A small image embedding model, trained from scratch: held-out accuracy 99%.
Rows from block 3 of a small image embedding model, named by matrix and row number. Rows with one number belong to one channel. Each number is 128 + 24 x the weight over its row's rms, rounded and kept within 0 to 255. All counts start at 0.
After each channel's rows are labels from the 100 images, of 14976, where the channel reaches its highest value: "top examples" is what is common among them; "patch colour" is the nearest of a few named colours to the mean colour under the peak. Only what is clearly more common there than usual is listed. The data: stained colorectal tissue patches (NCT-CRC-HE-100K).
# convs0: first 3x3 conv (model.blocks.3.convs.0.weight, 256x256x3x3, each kernel summed), inputs 0-127
# convs1: second 3x3 conv (model.blocks.3.convs.1.weight, 256x256x3x3, transposed, each kernel summed), outputs 0-127

convs0.251 [114 101 129 136 100 129 126 133 150 117 157 118 123 140 111 138 111 104 151 106 203 119 134 107 137 166 120 116 125 154 112 121 116  74 116 140 137 148 140 117 136 146 136 126  80  81 133 135 100 117 146 117 122 130 105 119 103 166 135 121 131 139 146 144 146 109 139 151 133 111  88  63 116  84 168 112 113 123 138 103 132  78 133 119 102 125 141 126  98 130  58 134 113  87  23 108 154 101  97 146 102 113 127  94 143 149 106 122 111 102 114 127 137 132 160 116 118 131 108 120 133  73 129 116  99 154 112 137]
convs1.251 [104 109 119 150 121 100 183  99 111 111 112 100 107  95 137 152 144 165 136  72 160 124 141 140 126 114 147 131 108  95 148 150 141  63 147 157 128  76 143 159 112 124 119 133 147 126 153 138 107 142 104 104 148 131 129 109 108 169 103 117 122 135 115 137 108 162 131 104  92 157 106 112  94 101 113 123 125 136 169 118 114 119 129 114  54 111 133 129 141 103 108 126 150  38 120 110 163 125 113 126 134 110 124 105  80 153 133 125 122 156 105 122 147 132  93 140 130 109 129 105  89 116 186 152 165 128 142  95]
top examples: tissue: tumour epithelium
patch colour: grey

convs0.7 [ 84 105 125 129 126 117 115 156 115 115 129 182 141 107 133  93 144 130  99 111 125 138 141 168  95  80 129  97 153  86 146 105  99 172 122 102 129 119  99 120 121 144 147 112 102 129 126 109 122 120 136 111 161 139 152  94 128 113 165 152 110 130 117 131 147  87 120 112 131 134 133  77 126 126  98 147 126 120 159  94  96 133  92 132  74 160 132  98 137 141 102  89 133  31 122 132 107 160 140 123 135  96 115 100  99 127  99 131 114 122 139  87 134 143  99 108 153 132 115 115 126 107 100 175 106 135  85 141]
convs1.7 [134 120 112 154 117 115 175 163 141 159 108 126  97 125 194 151 105 126 162 127 149 100 118 155 130 121 135 132 127 147 100 147 145 133 147 145  90 111 135 131 129 147 105 106 127 154 145 130 123 133 107 113 152 178 115 157 138 191 160  85 151 110 133  99 142 139 124 182  60 106 136 135 139 122 149 187 181 109 149 103 126 158 145 126 177  99 120 136 136 134 119 153 136 173 113 138 151 139 134 139 143 174  94  86 138 110 126 115 112 104  78 149 152 148 136 114 101 224 115 109 138 138 164 112 115 149 179 137]
top examples: tissue: adipose tissue
patch colour: white

convs0.108 [ 97 143 123 155 121 106 137 170 116 134 143 115 131 110 136 145 152 153 174 123 141 130 122  97 122 134 126 112 116  91 124 141 153 159 115 108 117 109 136 114 112 125 130 114 112 137 109 106 105 145 150 108  62 120 185 130 149 149  97  98 101 161 126 103 106 123 173 135 111  97 119 123 117 129  16 147 160 128 144 134 115 121 154 141 125 139 140 121  70 138 117 152 130 133 160 126 128 144 113 138  83 124 125  86 136 116  90 114 150 124  78 135 114 143  92 111 126  99 128 151 141 132 106 187 130 150 115 122]
convs1.108 [145 156 126 155 188 148 116 157  95 109 159 127 118 135 127 140 133 128 155 127 105 124 153 101 127 124 112 115 121 121 121 108 104 106 172  86 177  89 167 163 147 125 126 107 121 123 115 120 105 119 165 121 139 151 162 147 145 172 163 103 116 129 153 143 123 106 103 134 117 118 136 162 123 131 175 136 222 125 124 116  87 114 119  92 117 163 118 106 140 168 154 109 126 179 101  93 110 110  96 158 143 145 125 121 150  89 104 106 121 129  84 113 151  79 110 137 154 126  98 123 160  74 197  83 131  88  76  88]
top examples: tissue: adipose tissue
patch colour: white

convs0.90 [120  83 122 136 132 115 123 133 131 123 122 121  90 117 128 117 133 105 136 125 128 101 160 164 149 172 106 106 162 120 122 145 183 166 132 139 147 162 122  94 102  68  99 135  73 103 142 153  93 150 138  99 111 169 134 129 137 161 121 108 135 138  97  92 119 110 103 123 117 164 120 149 113 182 181 141 111  90 114 101 146 121 150 138  83 124 137 160 133 106 102 143 100 160 180 128  93  92 140 130 100 110 121 105 125  69 111 121 131 157 114 127 146 133  98 116  94  87 120 153 116 129 122 136 126 142 139 153]
convs1.90 [123 112 153 134 106 126 126 121 122 151 119 154 105 135  92 135 121 151 129 114 161 152 153 122  88 112 121 140 112 141 130 135 138 125 116 136 132  67 129  98  81 150 105 110 134 160 132 130  97  80 110 129 143 111  98 168 128 106 123 154 135 143 114 128 135 126 126 134 140 113  31 149 156  91 117  99  59 148 104 139  92 152 142 129 123 138  74 127 121 151 132 124 141 183 125  76 146 138  86 129 165 109  92 124 103 182 103 106 115 110 123 137 102 138 100 134 135  90 136 139 106 136 104 127 161 126 111  95]
top examples: tissue: smooth muscle
patch colour: pink

convs0.184 [131 118 131 135 102 158 153 181 128 133 117 127 122 149 122 145 124 140 119 138 143 126 114 129 133  95 148  88 146 104 105 127 133 130 129 121 100 113  88 108 130  71 113 123 160 102 113 137 151 144  93 155 103 120 148 151  91 169 117  99  86 159 114  78  97 154 155 139  94 140 114 140 114 125 135 148 114 119  99 132  76 121 117 135 104 149 151 133 101 131  86 130 154  86  72 109 134 140 114  89  98 127 155 121 144 113  81 111 159 124 131 154 153 148 156 151 136  94 128 115 144 147 108 139 113 171  69 129]
convs1.184 [126 168  89 129 144 104 118 119 161  98 118 107 169  84  89 156 164 121 130 117 115 106 122 154 116 104 149 132 124 131 127 131 122 139 126 149 119  88 140 169  82 104 144 119  90 188 104 114 120  87 120 123  94 170 161 148 119  89 148 142 145 134 100 134 137 125 115 120 155 107 167  88 140 110 109 104 225 108 163  96 106 118 121 101 125 127 124  77  95  88 112 120 105  92 150 136 111 147 157 130 123 123 113 195 159 111 116 114 116 109  95  94 124 124 153 110 120 141 114 101 149 136 144 106  91 112 138 131]
top examples: tissue: normal colon mucosa
patch colour: grey

convs0.204 [111 109 127 116  86 138 143 170  94 126 120 108 147 123 123 120 144 110  91 140 138  93 133  69 112 108 114 136  87 112 118 156 120 140 110 105 110 132 153 144 138 125 111  79 111  65 124 122 139 122 103 141 115  77 148 121 132 123  94 144 103 144 150 130 138 134 103 124 158 140 143 156 101 146 104 149 124 107 149 141 125 139 132 127 132 165  98  78  87 128  61 144 127 161  35 140 143 128 111 141  88 139 149 182 138  92 109  69 136 114 159 114 139  99 176 114 129 148 125 126 152 124 133 124 137 147 140 138]
convs1.204 [178 138 124  99 173 115 137 134 137 116 124 132 129 110 122 102 106 125 142 167 175 109 113 156 123 138 125 131 164 146 136 140 131 123 151 149 145 113 122 203  72  86 139 131 126 114  75  88 119 127 132  73 121 114 111 160 119 138  90 131 152 141 132 167 122  99 110  80 131 112 160  97 115 120  92 147 169 135 140 130  99 119 117 133  96  95 113 102 137  90 136 122 120  84 191 117 147 107 104 103  94 106 172 138 134 180 113 125 143 126  95 125 112 146 107 122 131 109 116 106 134 105 150 104 154 156 125 150]
top examples: tissue: normal colon mucosa; tissue: cancer-associated stroma
patch colour: pink

convs0.160 [144 133 140 112 124 110 150 149 122 156 118 121 117 144  99 141 129 120 135 130 143 111 126 114  99 114 148 117 139 165 129 106 120 135 149 122 124  82  92 113 132 123 104 124 138 140 116 188  73 113 111 109 137  82 137 156 105 171 148 141 118 127 147 103  98 132 106 163 118 157 161 153 106 108  75 109 128 138 145 170  91 149 135  91 100  73 142 128 128 114 103 120 117 137 118 114 121 140 162  91 115 142 119 130 111  86 122 204 146  87 117 117 116 122 136 108 123 195 164 122 147 112 110 182 134 124 163 115]
convs1.160 [111 134 155 143 151 138 153 147 149 127 124 107 132 146 129  98 120 119 131 138 139 131  96 149 117 116 129 156 130 125 137 112 137 154 139 126 130 128 136 187 148 110 135 165 125 152 138 128  90 165 166 173 131 125 134 150 131 128 149 167 107 129 102 112  99 129 131 115 156 150 136  67 112 101 186 150 127 137 135 103 129  99 134 136 173 138 154 146  82 129 139 126 127 119 118 130  96 128 122 112 153 112 138  99 102 173 124 138 119 146 128  98 120 149 117 140  63 186 143 157 178 136 201 137 178  95 131 160]
top examples: tissue: normal colon mucosa
patch colour: grey

convs0.196 [127 153 103 144 109 121 182 154 141 162 127  91  90 107 147 112 151 149 151 103 130 101 156  99  89 158 108 127 118 166 130 117 107 117 129  97 110 149 143 161 136 142 159 105 151 119 153 152  74 112  97 133 111 136 109 135 134 154 141 127 135 163 187 149 157 117 135 145 107 141 145 122 165 111 221 108 113 155  62 111 105 111 129 151 165 107 138 140 113  99 109 127 129 114  96 121 150 148  81 126 162 140 124 126 152 128 159 133 116  79 111 115  86 119 127 139 134 135 145 147 148 137 127 134 108 135 101 122]
convs1.196 [133 186 106  97 101 107 108  87 122 134 143 140 164 118 166 136 134 108 156 120 109  75 160 131 112  82 119  83 112 131 140 140 135  92 103 151 129  88 120 136 130 130 127  97 140 105 151 161  81 120 143  99 115 116  94 117 105 107  91 115 113  89 130 129 105 152 118 117 154 153  80 107  84 123 101 122 129 131 129 125 140 127 118 120  90 110 147 133 128  98  94 121 114  88 127  97 148 142 152  96 142 133 132  84 102 123 114 115 103 129 112 105 120 102  73 142 144  78 111 134 114 106  90 136 143 133 162 112]
top examples: tissue: smooth muscle
patch colour: pink

convs0.88 [ 85 118 145 103 140 124 159  93 143 154 140 146 149 147 108  70  99 125 139 121  91 147 150 143 132 105 143 148 112 151 157 113 172 115  99 125 141 127 127 114 107 133 126  95 123 186 156 133 124  79  75 127 135  92 107 128 133 145 155 149 133 139 143 136 141  95 112 145 140 138 135  99 151 129 113 114  88 126  90 111 113 121 121 127  99 129  82  97 126 113 159 104 159 101 135 115  84 122 126 114 142 100 128  83 145 165 122 153 166 138 170 128 146 107 128 104 121 127 108 127 129 131 110  99 130 138 138  93]
convs1.88 [136  88 151 111 149 122  95 115  97 116  81  96 108 127  83 121 137 151  91 157 128 118 154 126 142 118 185 114 123 111 129  96 150 103 164 147  89 129 102 112 121 123 120 146 159 128 175 140 110 134 145 102 111 152 153 164 138 105 133 123 126 109 139 104  87 131 137 142  97 121  71 155 146 138 155 180 135 127 172 145 157 156  79 122 164 155 107 102 119 136 146 119 156 109 115 132  75 166 116  96 106 110 120 115 124 125 102 105 138 109 140 126 154 174 169 160 136 117 120  97 112 132 156 127 196 140 113 150]
top examples: tissue: tumour epithelium
patch colour: brown

convs0.84 [122 132 119  73 120 116 143 118 134 150  93 122 121 136 143 131 116 130  93  99 170 135 102 139 129  99 158 131 117 109 130  84 120 118 195 146 119 100  91 151 141  90  71 139 115  99 101 129 115 107 127 139 103 159 128 170 125 128 134  89 167 131 128 139 125  99 126 146 126 126 187 144 128 105  72 117 134 108 148 158 142 164 106  95 111 114 122 137 108  75  96 139 176 111 152 120 109 160 167  94 119 116 131  98 149  81 139 146 131 124  99 152 137 129 101  67 116 166  99 138  72 153 161 179 113 121 135 138]
convs1.84 [169 150  96 114 130 126 123  86 120  97 167 168 153 117 161 141 124  97 114 134  69 176 111 139 112 139 149 128 128  96 160  98 111 121 129 120 125 151 137 155 168 129 154 116 112 156 138 120 165 132 150 110 182 123 134 139 128 124 142 144  86  91 121 122 114 142 127 113 138 144 142 129 136 152 202 112  92 118 146  81 109  74 116 125 104 112 162 158 180 115 135  96 176 110 104 123 123 117 160 147 143 121 137 105 128 143 116 132  95  99 115 115 132 108 112  78 188 192 146 128 181 129 188 128 152 145 120 117]
top examples: tissue: normal colon mucosa
patch colour: brown

convs0.142 [106  98 120 178 143  86 152 167 126 162 120 138 148 116 154 118 110 123 172 148 116  85 127 111 102 127  95 137 115 160 110 117 133 105  88  88 179 138  89 112 100 103 152 129 131 124 105 131  87 133  90 139  93 139 108 147 105 110 103 141 138 147 156  99 129  88 114 128 115 138 144 114 142  75 227 116 119 162  97 113 109  84 150 136 146 122 121 131 108 121  91 112 129 108  81 131 156 164  99 118 145 139 119 106 166 156 104 139 115 110  98 115 116 119 133 159 178 145 162 132 140 111 145 120  71 135 120 144]
convs1.142 [127 162 153 115 144 121 125  84 124 131 124 140 156 110 125 127 108 167 139 154 136 108 187 143 132 132 115 122 132 149 151 122 144 121 113 170 119  71 126 145 158 131 134 123 168 117 145 156  89 120 140 122 128 109 116 129  73  92 104 121 122 109 138 124  70 145 106 137 158 126 124 132  96 124  88 129 134 122 119 120 114 140 148 109 128 159 145 142 106 120  89 114 136  76 116 105 132 107  96  87 118 113 149  96 133 105 128 156 135 121 115  99 135 113 135 145 193  97 141 139  61 125 119 156  93 130 191 113]
top examples: tissue: smooth muscle; tissue: normal colon mucosa
patch colour: grey

convs0.75 [147 108 152 160 103 142 148 116 148 115  99  77 133 125  97  84 131 109 167 154 183 107 190 101 130 113  92 109 101  96 124  96 122  83 112 121 117  83 127 115 144 126 121 121 133 105 140 180 114 107 130 127 155 117 170 131 160 129 127 117 144 128 136 108 151 133 114 118  81 137 140 109  84 142 102 132  81 145  83 146 179 125 118 104 174 148 134  82 134  80 161 125 100 136 107 113 108 123  83 131 142  99  99  99 138 121 144 144 132 130 120 134 113 164 131  96 193 128 127 150 125 111  94 165 125  77  95 124]
convs1.75 [127 120 148 120 149 109 127 130 106 106 138 138 143 122 130 146 123 124 106 110 138 123 131 140 178 121 136 140 148 142 154 103 130 125 137 110 124 145 137 109 149 138 133 141 184 107 168 148 126 119 170 135 178 134 157 116 108 170 145 136 156 116 120 156 152 146 183 147 157 159 148 106 113 179 121 160 132 155 111 131 165 141 129 135 133 129 139 130 109 141 122 149  93 114 136 119 132 130 130  97 133 149 121  96  98  61 139 128 135 149 145 126 160  83 161 156  96 157 149 151 129 127 110 128 113 144 151 167]
top examples: tissue: normal colon mucosa
patch colour: brown

convs0.181 [102  85 166 112  77 103 145 114 118 102 153 142 125  96 117 143 112 148 115 135 175  99 135 122 137 109 115 145 104 142 130 124 120 110 128  85 132 101 120 135 131  66 118 146 178 142 146 115 117 110 130 137 173 136 130 106 113 190  74 129 122 128 132 118 113 111 178 140 119 151 147  92 146 137 136 109 138 141 128 136 138 131 141 117 101 119 161 108  98 125 128 143 140 123 181 122 117 107 100 130 160 131 115 101 145 148 103 144  90 159 100  91 100 135 103  89 126 121 146 160 139 109 106 125 117 146 134 158]
convs1.181 [112 115  81 145 127 100 150 111 141 118 106 140 118 135 108 168 127 155 128 144  91 131 115 165 167  99 117 103 118 132 124  98 125 109  91 172 136  94 135 123 138 122 124 130 109 112 163 150 157 120 130 151 126 152 123 125 145 139 142 137 103 112  94 145 110  98 137 166 155 144 100 127 145 126 172  77 131 112 120 154 164 135 135 114  88 107 144 121  90  96 152 112 120 154 102 115 101 138  81 126 118  77 124 125  89 122 124 135 133  57 153 138 122 108 110 131  95 142 122 103 122 170 124 104  82 145 136 139]
top examples: tissue: tumour epithelium
patch colour: pink

convs0.101 [126 172  94 147 130  99 115 149 111 131 152 143 109 156  98 115 118 172 120 135  83 129 109 138 135 150 132 118 143 121 118 140 123 103 134  92 119  85 135 106 122 124 131 122 130 100 119 130 134 119 106 113 106 127 117 133 119 123  98 115  96 120 109 128 108 145 170 117  88 112 136 117 124 154  93  65  98 175 121 125  74 109 118 114 133 113 109  95 119 130 105  86 138 123  78 107 108  92 129 120 106 163 118 107 107 157 104 136 120 139 142  88  85 133  82 174 171 116 131 112 126  81 119 118 101 127  99 119]
convs1.101 [132 148 138 160 120 124 199 120 105 150 107 148 115  88 112 130 116 131 165 109 158 151 111  97 139  97 114 172 128 154 153 132 141 124 165 121 134 150 135 118 129 184 112 127 168 149 128 153 123 124 135 141 137 140 145 155  98 147 114 130 145 125 160 140 126 149 114 160  89 160 128 151 157  99 102 127 111 129 114 150 150 142 167 144 123 104 151 158 138 141 122 145 126 141 139 107 161 146 139  84 120 130 133 150 152 169 161 117 146 149 184 145 109 129 103  93 149 103 112 129  88 163 106 168 159 114 150 124]
top examples: tissue: tumour epithelium; tissue: smooth muscle
patch colour: pink

convs0.202 [151 131 139 176 114 117 159 160 128 146 132 126 155 130 113 162 134 142 198 138 131 138 133 130 125 168 106 154 142 128 150 106 110 111 142 144 125 147 145 125 132 156 110 101 117 147 139 106 106  95 150 135 193 114 135  83 114 131 174 117 146 178 102 169 149  87 120 133  91  90 147  93 154 120 129 131 126 142  94  84 140  89 116 132 103 140 148  76 109 144 129 109 127  86 127 128 131 155 135 171 111 160 131 129 102 135 116 136 119 152 114 137 173 157 171 134 136 150 129 117 118 103  81 137  98 143 144 131]
convs1.202 [159 106 117 155 127 142 145 106 120 109 115  95 112 100  68 134 116 141 132 139 143 151 144 113 116 126 141 112 108 123 113  93 155  91 140 138 151  79 155 128 131 175  89 163 142 130 172 144  87 134 120 106 113 140 143 140 132 169  86 134 155 102 150 152 142 149 158 137 104  92  60 118 101 135  72 121 146 135 141 131 125 165 118 107 109 102 145 109 151 119 102 139 124  88 133 103  96 113  99 118 137  91 141  95 147 127 154  76 154 146 144 122 128 143 143 158 128 111 100 135 117 105 125 117 129 147 156 119]
top examples: tissue: tumour epithelium
patch colour: brown

convs0.243 [124 138 121 124 125 101 112  90 127 127 128 123 118  95 127  86 188 134 100 109 155 143 129 138 108  96 116 116  89 128 158 106 124 134 140 109 171 124  89 158 110 106 109 130  95 108 143 148 100 152 147  99 140 135  96 129  94 101 123 117 137 110  97 134 119  95 157 133 156 122 108 108 139 104  94 127 117 103 115 151 116 170  87 136 152  59 138 135 113 133  99 139 125  56 105 119 124 124 154 110 137 130 107  74  77 114  91 138 136 108 112 146  84 106  49  73 137 120 136 137 137 119 182 140 113 110 121 134]
convs1.243 [130  83 157 135 140 120 161  94 114 123 118 127  94 137 173 116 122 128 140  98 103 105 118  94  99 141 176 123 128 129  93 144 118 112 113 141 186 150  90  94 166 131 130 152 177 107 114 134 137 133  83 117 199 156 186 165  89 160 135  88 128 153 106  87  99 102 174 146 100 149 148 125  94 174 190 143 182 126 155 149 119 108 110  97 156 120 116 132 157 161 148 128 131 184 100 105 156 101 108 159 119 115 104 117 129 150 154 109 136 140  87 147 135 128  99 126 174  95 110 114 170 113 117 134 101 109 146 110]
top examples: tissue: adipose tissue
patch colour: white

convs0.56 [109 129 151 170 148  90 141 121 140 111 139 121 117 104 159 109  81 103  67 120 161 150 149 118 138 146 135 108 114 106 150 120 115 140 116 111 144 144 132  90 141 109 103  65 140 144 117 135 155  77 102 136 134 100 123 110 106 122  78 159 122 102 113 165 118  92 150  90  87 170  91 103 139 131  17 125 133 142 144 127 100 133 102 112 130 129 138 106 126 153 149 104 130 144  97 100 107 145 106 121 120 119  96 138 103 115 124  95 103 139 132 102 117 136 131 156 185  95 115 111  73 111  99 141 149  83 109 141]
convs1.56 [159 105 144 158 118  83 146 134 123  88 127 133  93 125 140 127 112 142 147 149 145 118 137 115 129 119 172 150 148 118  85 159 124 113 141 150 131 172 105 134 123  68 143 133 116 142 125 119 108 138 126 132 180 147 161 118 109 164 142 108 172 161 105  95 124 138 149 165 136 181 130 164 110 124 174 125 181 140 120 180 171 103 124 142 144  87  90 178 144 143 133 138 105 115 106 123 130 132 131 134 111 137 115 148 131 136 128 136 111 134  77 102 135 122 150 143 142 131 101 149 176 141 157 169  93  81 105 142]
top examples: tissue: adipose tissue
patch colour: white

convs0.163 [136 123  84 128 135 138  99  55 139 120 142 122 137 153 118 137  64  90 124 157  84 117 164 140 106  88 134 148 138 140 120 126 108 137  90 104 130 126 143  79 116 108 141  90 103 141 126 179 111 125 110 118 120 135 146 136 124 140 149 122 123  97 102 115 145 160 120 146 133 146 119  48 140 103 134 152 108 173 136  84 112 101 118 130 162 132 117 140 152 148 120  79 123  83 114 160 115 173 112 124 135 139 135 127  94  97 127  76 110 124 119 116  95  95 115 120 105 162 116  94 131 133 127 125 132  97  94 128]
convs1.163 [129  88 121 137 108 113 169 134 187 178 137 108 113 126 133 107 143  83 104 188 169 114 156 135 114 151  88 127 129 119 104 118 144 138 130 136 124 117 127 179 117 143 153 159 124 199 114  96  98 123 139 129 104 140 113 123 159  74 186 155 153 142 159 120  93 150 111 130 123 119 111 190 144 132 115 156 137 138 131 183 121 126 118 137 144 122 154 138 139 107 173 156 131 144 133 147 156 135 139 107 138 114 150 170 123 202 121 159 131 123 107 116 117 116  97 144 153 168 149 131 104 154 119 129 137 145 101 172]
top examples: tissue: tumour epithelium
patch colour: grey; brown

convs0.153 [136 112 140 168 151 132 110 164 120 165 118 149 157 116 132 147 116 137 119 122 113 126 149 134 128 104 134 161 119 154 166 126 124 158 124 164 111 132 148 136 149 105 117  91  99  92 133 120 119  79 114 161 163 118  99 106 147  66 141 107 128 116 116 159  96 131  80 124  80 133  68 108 154 147  68 174 106 131 104 146 133 110 111 116 174 160 185 105 160 114 104 134 132  84 161 108  65 106 117 137 109 117 114 135 117 106 102  87 133  83 129 102 120 120 115 150 177 110 112 119 131 150 106 110  91 157 144 175]
convs1.153 [195 104 177 126 102 129 129 105 154 132 134 114  80 135 138 148 119 103 120 151 118 125 151 156 143 147 126 157 123 127 129 119 102 123  94 125 118  28 158 162 148 137  90 179 110 154 145  99 118 111 122 140 169 156 117 126 142 111 107  89 121 130 121 136 115 158  86 141  37 140 157 158 149 179  83 161 164 115 106 151 128 140 121 135 151 129 121 141 129 129 106 135 102 206 137 146 124 118 149  96 108 117 136 141  98 132 133  93 117 130 146 139 138 139 110 109 132 153 112 127  90 134 117 188 121 152 166 113]
top examples: tissue: adipose tissue; tissue: mucus
patch colour: white

convs0.146 [ 89 154  86 110 122 145  96 121  99 149 136 134 146 110 110 153  93 133 114 153 128 130 129  76  99 113 130 111 105 124 116 119 136 117  80  91 122 104 105  95  89  87 133 120 106  64 148 125  96  82 121 137 132 141 127  92 110 117 111  71 118 144  92 172 114 106 115 133 110 122  91  79 130  89 136  92  98 134 135 150 103 127 121 103 121  88 140 115 112 111  61 129 117 146  72 114 110 112 165 138 117 127 118  66 113  85  86 141 114 105 159 163 127 128 169 137 107 148 134  96 130 132 107 101 100 105 156 138]
convs1.146 [121 159 125 154 147 131 162 152 141 100 131 115 130 150 122 134 164 142 150 141 171 166 149 141 147 148 116 179 145 136 144 162 137 133 179 116  97 162 144 135 130 159 158 125 159 163 132 136 137 112 152 154 143 151 176 148 144 144 163 138 162 141 139 146 177 144 134 121 123 124 145 161 142 129 118 142 154 143 165 115 121 127 137 166 135 129 143 168 167 150 118 151 124 148 156 122 187 166 150 151 129 141 143 133  94 147 151 141 167 140  94 139 127 127 119 170 167 142 140 137 145 126 142 152 160 143 140 134]
top examples: tissue: normal colon mucosa
patch colour: grey

convs0.42 [112 162 124 180 112 140  87 139 118 116 148 173 129 100 123 126 164 177 125 136 135 111 135 144 100 134 156 101 143 128 137 115 143 161 142 131 133 133 104 120 120 109 139 123 165 130 148 101 147 145 134 124 104  97 117 126 109 121 146 107 114 142 166 122 125 133 143 136 125  98 180 128 117 102 102 127 115 137  80  70 183 113 143 144 123 159 114 133 135 116  76 129 164  39 178 120 132 117 118 104 175 117 133 136 144 140 145 153 153 140 140  97 147 137  75 151 119  78 102 135 145 150 128 108  94 124 111 113]
convs1.42 [153 119 153 120 106 118 155 159 142 190  94 112 118 149 156 106 128  93 127 151 109  89 128  88 139 126  97 112 101 200 156 198 109 120 144 123 154 143 140 167 118 150 114  88 137 124 138 105 114  84 112 165 155 136 140 142 136 105 126  77 135 133 110  86 159 122  98 138 128 118 102 138 140 143 134 139 110 133 134 175  83 120 112  97 160 122 167 158 161 122 140 107 109 117  70 124 147 149 107 133 113 142 108 166  97 151 135 103 101 104  94 149 126 149 156 127 125 144  97 129 106 126 149 143 117 127  93 110]
top examples: tissue: mucus
patch colour: grey

convs0.100 [128 178 150 142 118 115 135 127 122 114 187 148 132 122 117  93 123 134 152 139 102 114 142 140 168  87  78 112  94 144 148 117 139 129  92 126 123  91 145 125 106 169 131 113  67 122 141  67 131 111 134 145 125 130 113 157 105 122 146 143 127 147  98 105 129  93 103  99 135  99 113 158 145  86 112 123 122 109 116  94 129 149  90 108 131 129 109 136 135 105 136 125 161  78 117  98 114  84 135 125 135 133 140 123 131 104 108 113 118 111  90 137 129 116  88  66 131 179  98 107 154  83 125 153  75 149 138  96]
convs1.100 [106 115 105 164 157 151 113 131  99 156 115 124 137 142  75 151 149  97 137 158 134 139 130 111 147 140 109 121 142 138 166  67 123  95 107 128 125 151  98 108 139 141 135 127 186 168 174 153 177 134 109 150 125 148 129 127 121 106 130 127 125 128 152 124  64 130 158 106  67 142 153 121 142 180 103 112 134 139 158  76 127 132 190 109 140 145 181 154 181 119 151 114 150 150 155 135 125 136 127 128 159 118 133 123 127 131 131 131 134 114  99 136  89 119 114 135 153 142 151 121 149 187 143 147 149 124 130 128]
top examples: tissue: normal colon mucosa; tissue: debris
patch colour: grey

convs0.53 [114 147 127 223 134 109 161 130 154 115  98 129 122 124 169 122 125 127 118 139  92 120  87 110 156 142 134  98 132 138 135 119 126 104 123  96 131 116 130 104 159 125 118 136 102 187 114 100 124  84 154 137 119 129  93 101 115 114  98 119 113 132 136 150 145 144 112 113 120 136 132 108 109 106 112 149 135 148  95 108 159 138 126 118 122 125 105 127 143 129 161 134 129 137 144 150 124 143  80 135 144 129 107 129 163 143 129 150 118  98 113 123 116 139  87 165 135 117 114 106  93  88 128 157  84 103 164  97]
convs1.53 [135 208 121  98 122 119 113 103 102 175 113 112 140 125 118 118 130 138 124 101 115  99 125 153  99 113  96  92 148 190 167 106 113  86  91 137 125  84 139 163 128 142 124 117 142  85 182  97  75 101 108 134 107  66 112  93  96 137  99 127 119  95 119  99 127 166 142 159 149 120 101 112 114 108 134 118 125 138 128 107 158 148 165  98  91 126  92 114 142 104  91 150 131  86 114 130 137 150 145 118 126 167 144 138 136 106 119 133 103 103 113 122 105 152 132 120 136  74 144 112 136 114  84 149 101 112 184 101]
top examples: tissue: smooth muscle
patch colour: pink

convs0.189 [111 167 153 141 135 114 105 159 148 122 164 156 101 105 151 121  84  76 171 142 148  79 126 139 171  91 109 150 106 124 145 105 108 134 106  98 135 130 150  99 103 134 124 152 122 135  82 158 126 133 110 107 137 141 138 107 110 105 156  99 172 127 135 103 138 117  81 122 104 104  87 107  98  99 107  81  96 118 134 129 160 140 115 177 128 121 160 106 165  90 132 102 105 153 150 143  93 132 104 110 136  93 116 136  94 120 143 140 129 139 159  99 118 153 127  87 153 145 133 118 138 134 118 134 107 101 108 130]
convs1.189 [112 133 119 109 147 115 139 156 109 120  95 145 125 154 102 171 135  94 102  92 129 115 176 113 140 143 149 100 140 156 124 108 162 135 112 124 144 126 137 117 141 148 111 111 135 151 186 123 112 107 114 153 149 161 122 105 116 143  95  97 111 142 153 156 134 139 154 127  82 136 136 126 139 177 169 174 164 124 116 164  98 121 182 170 149 154 116 132 177 156 133 149 124 166 117 135 136 125 146 166 109  83 113  73  99 128 116 162 135 127 143 101 106 117 107 131 106 150 156  99 178 156 116 112 128 131 201 127]
top examples: tissue: adipose tissue
patch colour: white